config = dict(
    arch='resnet',
    dataset='aerial photos of the United States (SatlasPretrain)',
    image_size=64,
    horizontal_flip=True,
    translate=0.06,
    method='simmim',
    activation='relu',
    kernel_size=3,
    beta1=0.9,
    ema_decay=0.999,
    batch_size=128,
    lr_schedule='linear',
)
Rows from block 8 of a small masked image model, named by matrix and row number. Rows with one number belong to one channel. Each number is 128 + 32 x the weight over its row's rms, rounded and kept within 0 to 255. All counts start at 0. Numbers have three digits each. After the name is the row's rms in percent of the matrix's.
After each channel's rows are labels from the 100 images, of 14976, where the channel reaches its highest value: "strongest on" is what is common among them. Only what is clearly more common there than usual is listed. The data: aerial photos of the United States (SatlasPretrain).
# convs0: first 3x3 conv, stride 2 (model.blocks.8.convs.0.weight, 320x160x3x3, each kernel summed), inputs 0-79
# convs1: second 3x3 conv (model.blocks.8.convs.1.weight, 320x320x3x3, transposed, each kernel summed), outputs 0-106

convs0.269 133:147112117130141033068125115164103096152191102094065106140128128104155123118159102147150157102197144179154108202116124097149140085147125132125155173126219140097112101126110131114124122148119148115162114195076120163122142091125107120079080161
convs1.269 134:127125088094133100125137151134058083165155146087121145176133154101129122097163115110114176179070086152141100174138147128162143123147135098157117130116136088078114048110116096096056120162117131135145097163093119107171124102175157147144096174125084144101133123128092171097134122156113104169101199144032140120172086121113153
strongest on: crop field

convs0.165 136:113120107148153117139141134151159236131124120111124139105146124136085133134105138051182159108140124103125008162151142120087141128127125154123176109192126012117120157093149128079138106125112142101088075145127173134071130141092041075136169058
convs1.165 121:128118128131211121111154140119107116145118122125139130103140151120121147140151145017179128144115101112131174106136157129120126163134121130156133104122122147131180139148144151139154191109149116125149104133171151118188114133132125113086122198121141132110122099133121100158123127113111127120118141127168095196153129108143114
strongest on: building

convs0.281 100:127079119133109161144159162146116129078131091125133103084105109060135218135115121155126145125162127143093145140132139092119157153165134133063151129155131080141133092122160085078133096060128108065079145099166125154101047147119162158113130151
convs1.281 102:147133121168095112146138113143091158086131150196107090101053110096132106098094154108089085124046109089108121088168105118127110119130101109069098103183068149123042129105101133142084052103134113088123088082119084110113158146142112134143109160144117160114146141075089101067139090121141165139125131112068132155118070116031128
strongest on: building

convs0.6 103:125077182131157107087121151119128159100085102126055112157106123103159130143000128144141160070035139163088118158113120176103060151134124137069119134155132134096119134201136133100117090144130125170138136109115095135109107111117101079152138183
convs1.6 161:135135194110129091131144118129120183113139104176136101121103124115164122120104163143118169084101061107101175106107110138141174139126142135105112089138107186123151128141129146125083145078115139068110114101188115150161114088123161144093115162120194118194125184118133119130128110099124151119124115110139189166237092119126194
strongest on: building

convs0.125 123:140152070126109116050126089146132178132123124091118092129140124088110083112124105051103129164111139163169126163111193135177035185150174153113144112101187160121138164114097152164124136164135123115125094111107157165088144098102235084069138116
convs1.125 133:137119117132160111132148173132121142125060120181129004153121176161113117156135144125122043086134120132118094070122140153126127202151102170133134140137119167129183173113141153166152144060088096132094179065097100118105106150022136118102157097130110086124127160116144122134148136136120128154118045124095080127141126112125164
strongest on: building

convs0.294 106:108120176124118156160132125208171131121100086150068149116101114142066117075094126160205122111152135162112179138026134149175113101174126093100163061152170136112120185160102108144148115133172140106147132103198115173131092127093103125111133127
convs1.294 104:110121146110049115118136107119139161148013149099160086147113127116150128105119118164104060123139095109144142109091137145125136181112120121125190153129099188112113187151178109139153114012175096151137125207116117172156126115054096092074132117134084070122126127120137106166128142071136137078110113105209187116091121161066140
strongest on: building

convs0.308 128:111128120129148076153145087144169157142164133105126088110116127139149109149122141086092131117077121084126000164099157143132128119123183117082171148127171165129111143138138109107142131094152150108168132112124000138095109073054162156150122143
convs1.308 108:125113171118087131129089109130141103125150131131124158126126155146106139188156162102164126113189104126117120109143092130133145147119186113159087113127144109137132057128058092101130099093145077068130115108110114121095159144156191128151132128120112148094135127149155208136114106161127132161092126138177118172115161137102128
strongest on: building

convs0.32 068:158114168158109179144189145185128138124111138149122103121091128082101110195076098072159136121159112174137136163126202076133094099179180106095152133233185092121162161089119097112147112081113147132108183134126112131094061091146125090130116070
convs1.32 096:155117172145157132116113131113115147159087133135154148120097106134102104138189124147133084090119065130127124067107133150103098194104131099134128135130128158109139129193124152125130107097148155165079128175127093142114139120029135126047158116170119071145121119141090113118126092023144137108126093115124141133127122072111138
strongest on: building

convs0.86 115:125121157100106120112188081148137155132135082040135043175129122140164084111106083067150153120119111135108161122123117094147020155114141104091173117060152181148084119134135112150122081135161142124122164094140062142106102036150119125130089139
convs1.86 105:142102187152117133132136131121116176113112137155144145098108151152124134170134141109146131095149112157171071076107130151096155177111175107118117121107099157093122115131079133092109089074137154073073178094131127148105101129163148130136159105142138073145120112117136087121159189099131136118155111120182115121107111082082159
strongest on: building

convs0.154 099:117109126103160076152148192108095116118075106082119170106139109105151088132128113129166113123188133135115104119124120076162135130064064123124168107054133134094121099123149152144093109144123140097137116162128141185135143166129002103127094130
convs1.154 071:104058088140111129109106143121136124120169093148118192100091149104102119114170085107113151168145121125141100228194141086122156095125132117089139129200099089151195132094166084079127095151126160135102102153144167161150111124141157146156058095130131135155117148135087123159152062126104170141091156179100133101125149107138125
strongest on: building

convs0.237 123:129094156123137127160092170150126131106120074106135099118109096099137149146110125077125170140169116125129118078190159103102122132114140116091162111160079160107068124144147074069144072050167083069139118060111101141055083137148085117115116190
convs1.237 115:151126107169117133144152085147111105156136140106156084137081102139111116127127149094124107112124124123130149086157107110128082070093122111091127109114119162160125125138111071139125045131138124064162091100075084114122111123131160141113106175134098127102146051117111132101136095097136162106161105120174092174082089081043090
strongest on: building