From a checkpoint of a small masked image model.
Training: adamw at rate 0.0048, batches of 128.
Data: trained on aerial photos of the United States (SatlasPretrain), 50862 training examples, 32.0 epochs.
Rows from block 3 of a small masked image model, named by matrix and row number. Rows with one number belong to one channel. Each number is 500 + 50 x the weight over its row's rms, rounded and kept within 0 to 999. All counts start at 0. Numbers have three digits each.
After each channel's rows are labels from the 100 images, of 14976, where the channel reaches its highest value: "colour at peak" is the nearest of a few named colours to the mean colour under the peak. Only what is clearly more common there than usual is listed. The data: aerial photos of the United States (SatlasPretrain). In brackets: how many of the 100.
# convs0: first 3x3 conv (model.blocks.3.convs.0.weight, 80x80x3x3, each kernel summed), inputs 0-79
# convs1: second 3x3 conv (model.blocks.3.convs.1.weight, 80x80x3x3, transposed, each kernel summed), outputs 0-79

convs0.8:576485484565511548466521468522458484546547494570466530433498574508599575469536495441499467594422528524506443437478501401588493502559603511490547570487519503404525492459464496525475602481447518536571486594610432436464529427537498526530510512
convs1.8:481445472332482585429449458461490556486487476566492486506490515469533528464440557494503541455434523485522489540520390544483500538481487438536415532450443574504373413481563529425527495455513496430454451510382439466528506507478452432522531534
colour at peak: grey (79)

convs0.16:487578548500531538484549519516554512467527509420421553525533438411522482377532452487616455551513546454459589452492398569540506505432507483439465547453602511487593460625519497523543494560525484510447460469478509565456476542455515449509500558
convs1.16:584385470603465493474609503530434442533559463432491489538463446495589483541531492466435484517458406459504419462469515422533457482464598548463568521467467429402463520439426468516454562455519562462489464506497483536470486548575509537483426484
colour at peak: white (75)

convs0.73:414552461482546517571450455479448524476512501526460452530530490457497509540532504470515521458458539509515600412604480516517563446541454489538513401454547489453583486570599601538463428489486560513543440479575487495478413614405512457568451490
convs1.73:549389466591462435486544552474465428451544446482462519518464471443547429441576441462458476521470475448471420445438487453520432504456614563475566520468464467454489504412439427492494590495474533483542476426454495490460431547603475525447449496
colour at peak: white (100)

convs0.20:541562458550392534557565428495407440455518523466406510542424462483416479384527512493460525488556446465513568496501446540501517523483524489432507532537541407462424433529420428565487527472464469486543556564558482377519450482489476505519442454
convs1.20:489488530430502478482506378431513508470466499565558475464512520563522530446398555504542555456517554564526500565523384562497527500460521518530459449488563555591357429465576566493485531437517489465488469502483401488511525522466441454588579546
colour at peak: grey (83)

convs0.3:487506549473386554573486486479456525522520484483443558518471428540538484431505468531504511509518485522433525442520422594485440556458424512450493445560527427523473489431474451438463486415499526403507447480427484508494517600505388549342531478
convs1.3:454502531618575454472601545473549455404470468468554501427491423511563437502479498474514432551416461566517542514489425416594530489556531546488515451473514545573511430547526516471618507449459466545504476465440591418444506531467521545515494514
colour at peak: pink (59)

convs0.57:421550533493405561521509491501549517463468537442506522435501452510481507501604471509524586481467413477502512430467528527522503485516446413577526501506491440403516508516461510467474533396519458532534440564459505610512437493686556475418508495
convs1.57:424411470498497485523456543460546524558483530446518452510604410512503458551488467519507404530515417458461534580496479556522549432447530571422558644438495509478349549472489529500550434514483477452485511489564493484547444490515446554448462464
colour at peak: white (63); pink (37)

convs0.31:486530469486567528501506511454515478513471475406475522497519475533654498478529457504429455452479502467511498438520602453500478485525461436476469447550476493405457417506436489383530618455486461505561448572487532588561466524606431592464489518
convs1.31:482435507442484503511460574572424501485498502517549457496546551457537459500483493500500448591487439492408435555512393446539539460421513589468483579429459538519441502522579427390462459539441466538469492473450517363506475516477475555499406444
colour at peak: pink (29)

convs0.71:496526433463500475558472523497490477483527523511471501480397496468523433548431428466405527528450479506472557441496623424458430533484429436563527393513505372472571480464474469515362480453406512508482480496476433565471435495462521573520492490
convs1.71:475482494444469487520492410428437457576505512497650407422497546528493473436405454563495463494492608587503479593495517511505517446509498455420546428500459483558374514492565495468464534506527453488480460534487420521543491509517416558532561505
colour at peak: grey (85)

convs0.15:488493501498524520510470577481544589530413480526453607499536414429548528472558479495493494623528524461489550453536443554557550503462553537445492536512525573511580559462490516514577505587549601510503421457601540533506616478477496518520552412
convs1.15:521432488537467473479498466478434373423560452404527505482425456463530430480534505433439451505465499455459405486488505441553447520469527496471564459428404379447519495511478465522453496418428546438514489428423490525493410526530475540494407499
colour at peak: white (80)

convs0.24:470512569466554501520542540466451502464447504553436449544559480480528452423409574458542495559505539441476532470431439558534543457516524508483472540474533578476540614550578552473562396576523531546477425423565524565418545521405496444531486551
convs1.24:626413420566481479433528536519436478500582467487490558506417481440530490507547437472452456491469469471442409435516503414527418513467525521466545508484460411416509420470447480503415595442449514496521517528406505512462442533582482540488457448
colour at peak: white (97)

convs0.0:415584481398410519572527484502496540453517481447510527496460498531518600442555510460561553427501463525461528433607466493527463472447415482397474558520486491468516442494484535463396499451507438498505497570510486549511404629552564459504477456
convs1.0:440395461560487458519527611540527451389528494512456473509542460457523424511516386502442461545461456495396488460511413517526562494492603552500527540462506571557480579427496445470518433437451540522498438403482541467455475489475483499422473452
colour at peak: pink (62)

convs0.75:516557536494444568479498448457485471502464568508425520524550483437539436544493463454438455525503572509510582485513518483606439458481610478436514438493550410476512456517508561516347441448554438410488440409553465477490464489423430505453509517
convs1.75:465469476513523462486606475513563509521553424394471541491484438483579446439505461526581513557476427514483430513446543477501429477428588583376512538558432514425491521509382502447516502553476561517495559552458484471463454529524513561509405462
colour at peak: pink (25)

convs0.22:384531527399524509488455488467504521498547493555532510472472503471403493525487478504438527496499491529477604438503411521486512443478454441477478476448475541519541598582505608423390445493456469428553478532532488425488422511442459459504510353
convs1.22:571504414640467461422591501528521415493520490467488538556450437496507442497542489482510525510504406442456436510460590454513514578561570515512544473498475479412460416448452413505489491502481526594519557459435556387447538507449531499459505510
colour at peak: white (51); pink (31)

convs0.66:542455524546508508467406513464519549503462494512492464412529468481569535524512500510455488464475545484610495459515513401460505433546577540621528434471511515447567510492514549511408466560506609543541519450555488619565587479398477453418540506
convs1.66:537391462505449463513503520496527425446530461474482520547414526495572445473557485489516479471477443498427439443510476396546429556469479497530571486481388456412539527406468441517543529475488562427493510429431506439499377579543546558472439503
colour at peak: white (48)

convs0.32:445497414546553454471471487447533481450448421460510483504461488558438429480524439476522499461448454451515496498352472465433474519481510479476468456426461469433519441506407420474618530538485473509403461502509528411538421511491464494426371483
convs1.32:498485546518584501462604417527546509544479499556490510412539564514517519519367527550546511513543596519508490498553516536499518470514510537487516461576568519514312447486527533518495554542518474579479477532576433479575610515498485558572527502
colour at peak: grey (82)

convs0.49:489522515594465498494497531551487464482536500341430584489441409567494434496500484473499497581458520447473448532487491464514552625523506469525414496523544460520537510565507420484424633384470507479563533496532595517535520538530545517511495527
convs1.49:549431613547528512594518444504424442490575433400478551559485491591524483505555566473547573583534478505517428589512478565550481470482579527464450505496489417553522471478425457512453589482534551433528500503513482490560516543529597516512452560
colour at peak: white (59); pink (40)

convs0.44:506588476546432585493604502492426530478496552506407493546500439452562469465454490494449480522511588506529587441526513523568543445449505494391456406489599454479526457539486483527332468437498502458462478449562501515544501544436481548503491483
convs1.44:529427459591503438494666492479496460514552442490464538503474488440574472440541486495492498547478460470432405437450513437516428509465612562471529520491427478457502508451418468463543585535479564506502501489463459465443425560548477566501395462
colour at peak: white (98)

convs0.14:429566402499511507476520465531430467464486511558411508464421439494466533514481476526413558468507551425446532511488582467452480492530470429509532441466462403488481575469446444511518429539507546462457624528556524382545557478488498563437481393
convs1.14:431497529486541445513530537516477540501447537475579424470570502418484483569444527594410425467475552493532499542466444431491450394471490513614488422427478568553452492518603411493454464441585478522521441417415536486479501485478516527530517527
colour at peak: pink (46)

convs0.34:477545436440534507463481501507512475469533509483460456520505490481523480525513433452524460509412557506506539477464490441391439563559475473564434512476543469482435485575494445440585530610473535517490449489410493329535500482593562498639473514
convs1.34:521426477547534578499479556483431492445505453449494568519522478459506520471568434470468472528469463469533405494486402390471530462468557489445504600474501534523484459455417463509426568428529585467491508566477414493456478593540514492418416392
colour at peak: white (50); pink (42)

convs0.10:312574499441570483481421469534497480437552516528434507450495511451500568532597482503493503562479528520519510488522441437498464380588506484527509498397542552433576456562470477511476511583492538528501447503502469456468515598510499444581511466
convs1.10:522432444560500518436493568489457417425550457424491488514477454527551407438585448457497436511451443443492452456482470468520483510342607532480571583433464435487497533445424453514438556469476550466497495480478503486487414532543499501453431479
colour at peak: white (68); pink (29)

convs0.48:604502442444415524505551442475441460505475572520524420489473564453556515534541457545425474477462495599601537469449490491513495546525472504543402470511548506510433486477467453473436354536489494522474495435422501515509476502428440456516500353
convs1.48:478502590524559492558490508529548457486518462399452523542414447541475490437563540552522543558522444478431417525494509481470477494534511504450497487508452405465594523535421399465546538526564546486488538565535469412494404526564616479462457603
colour at peak: white (60)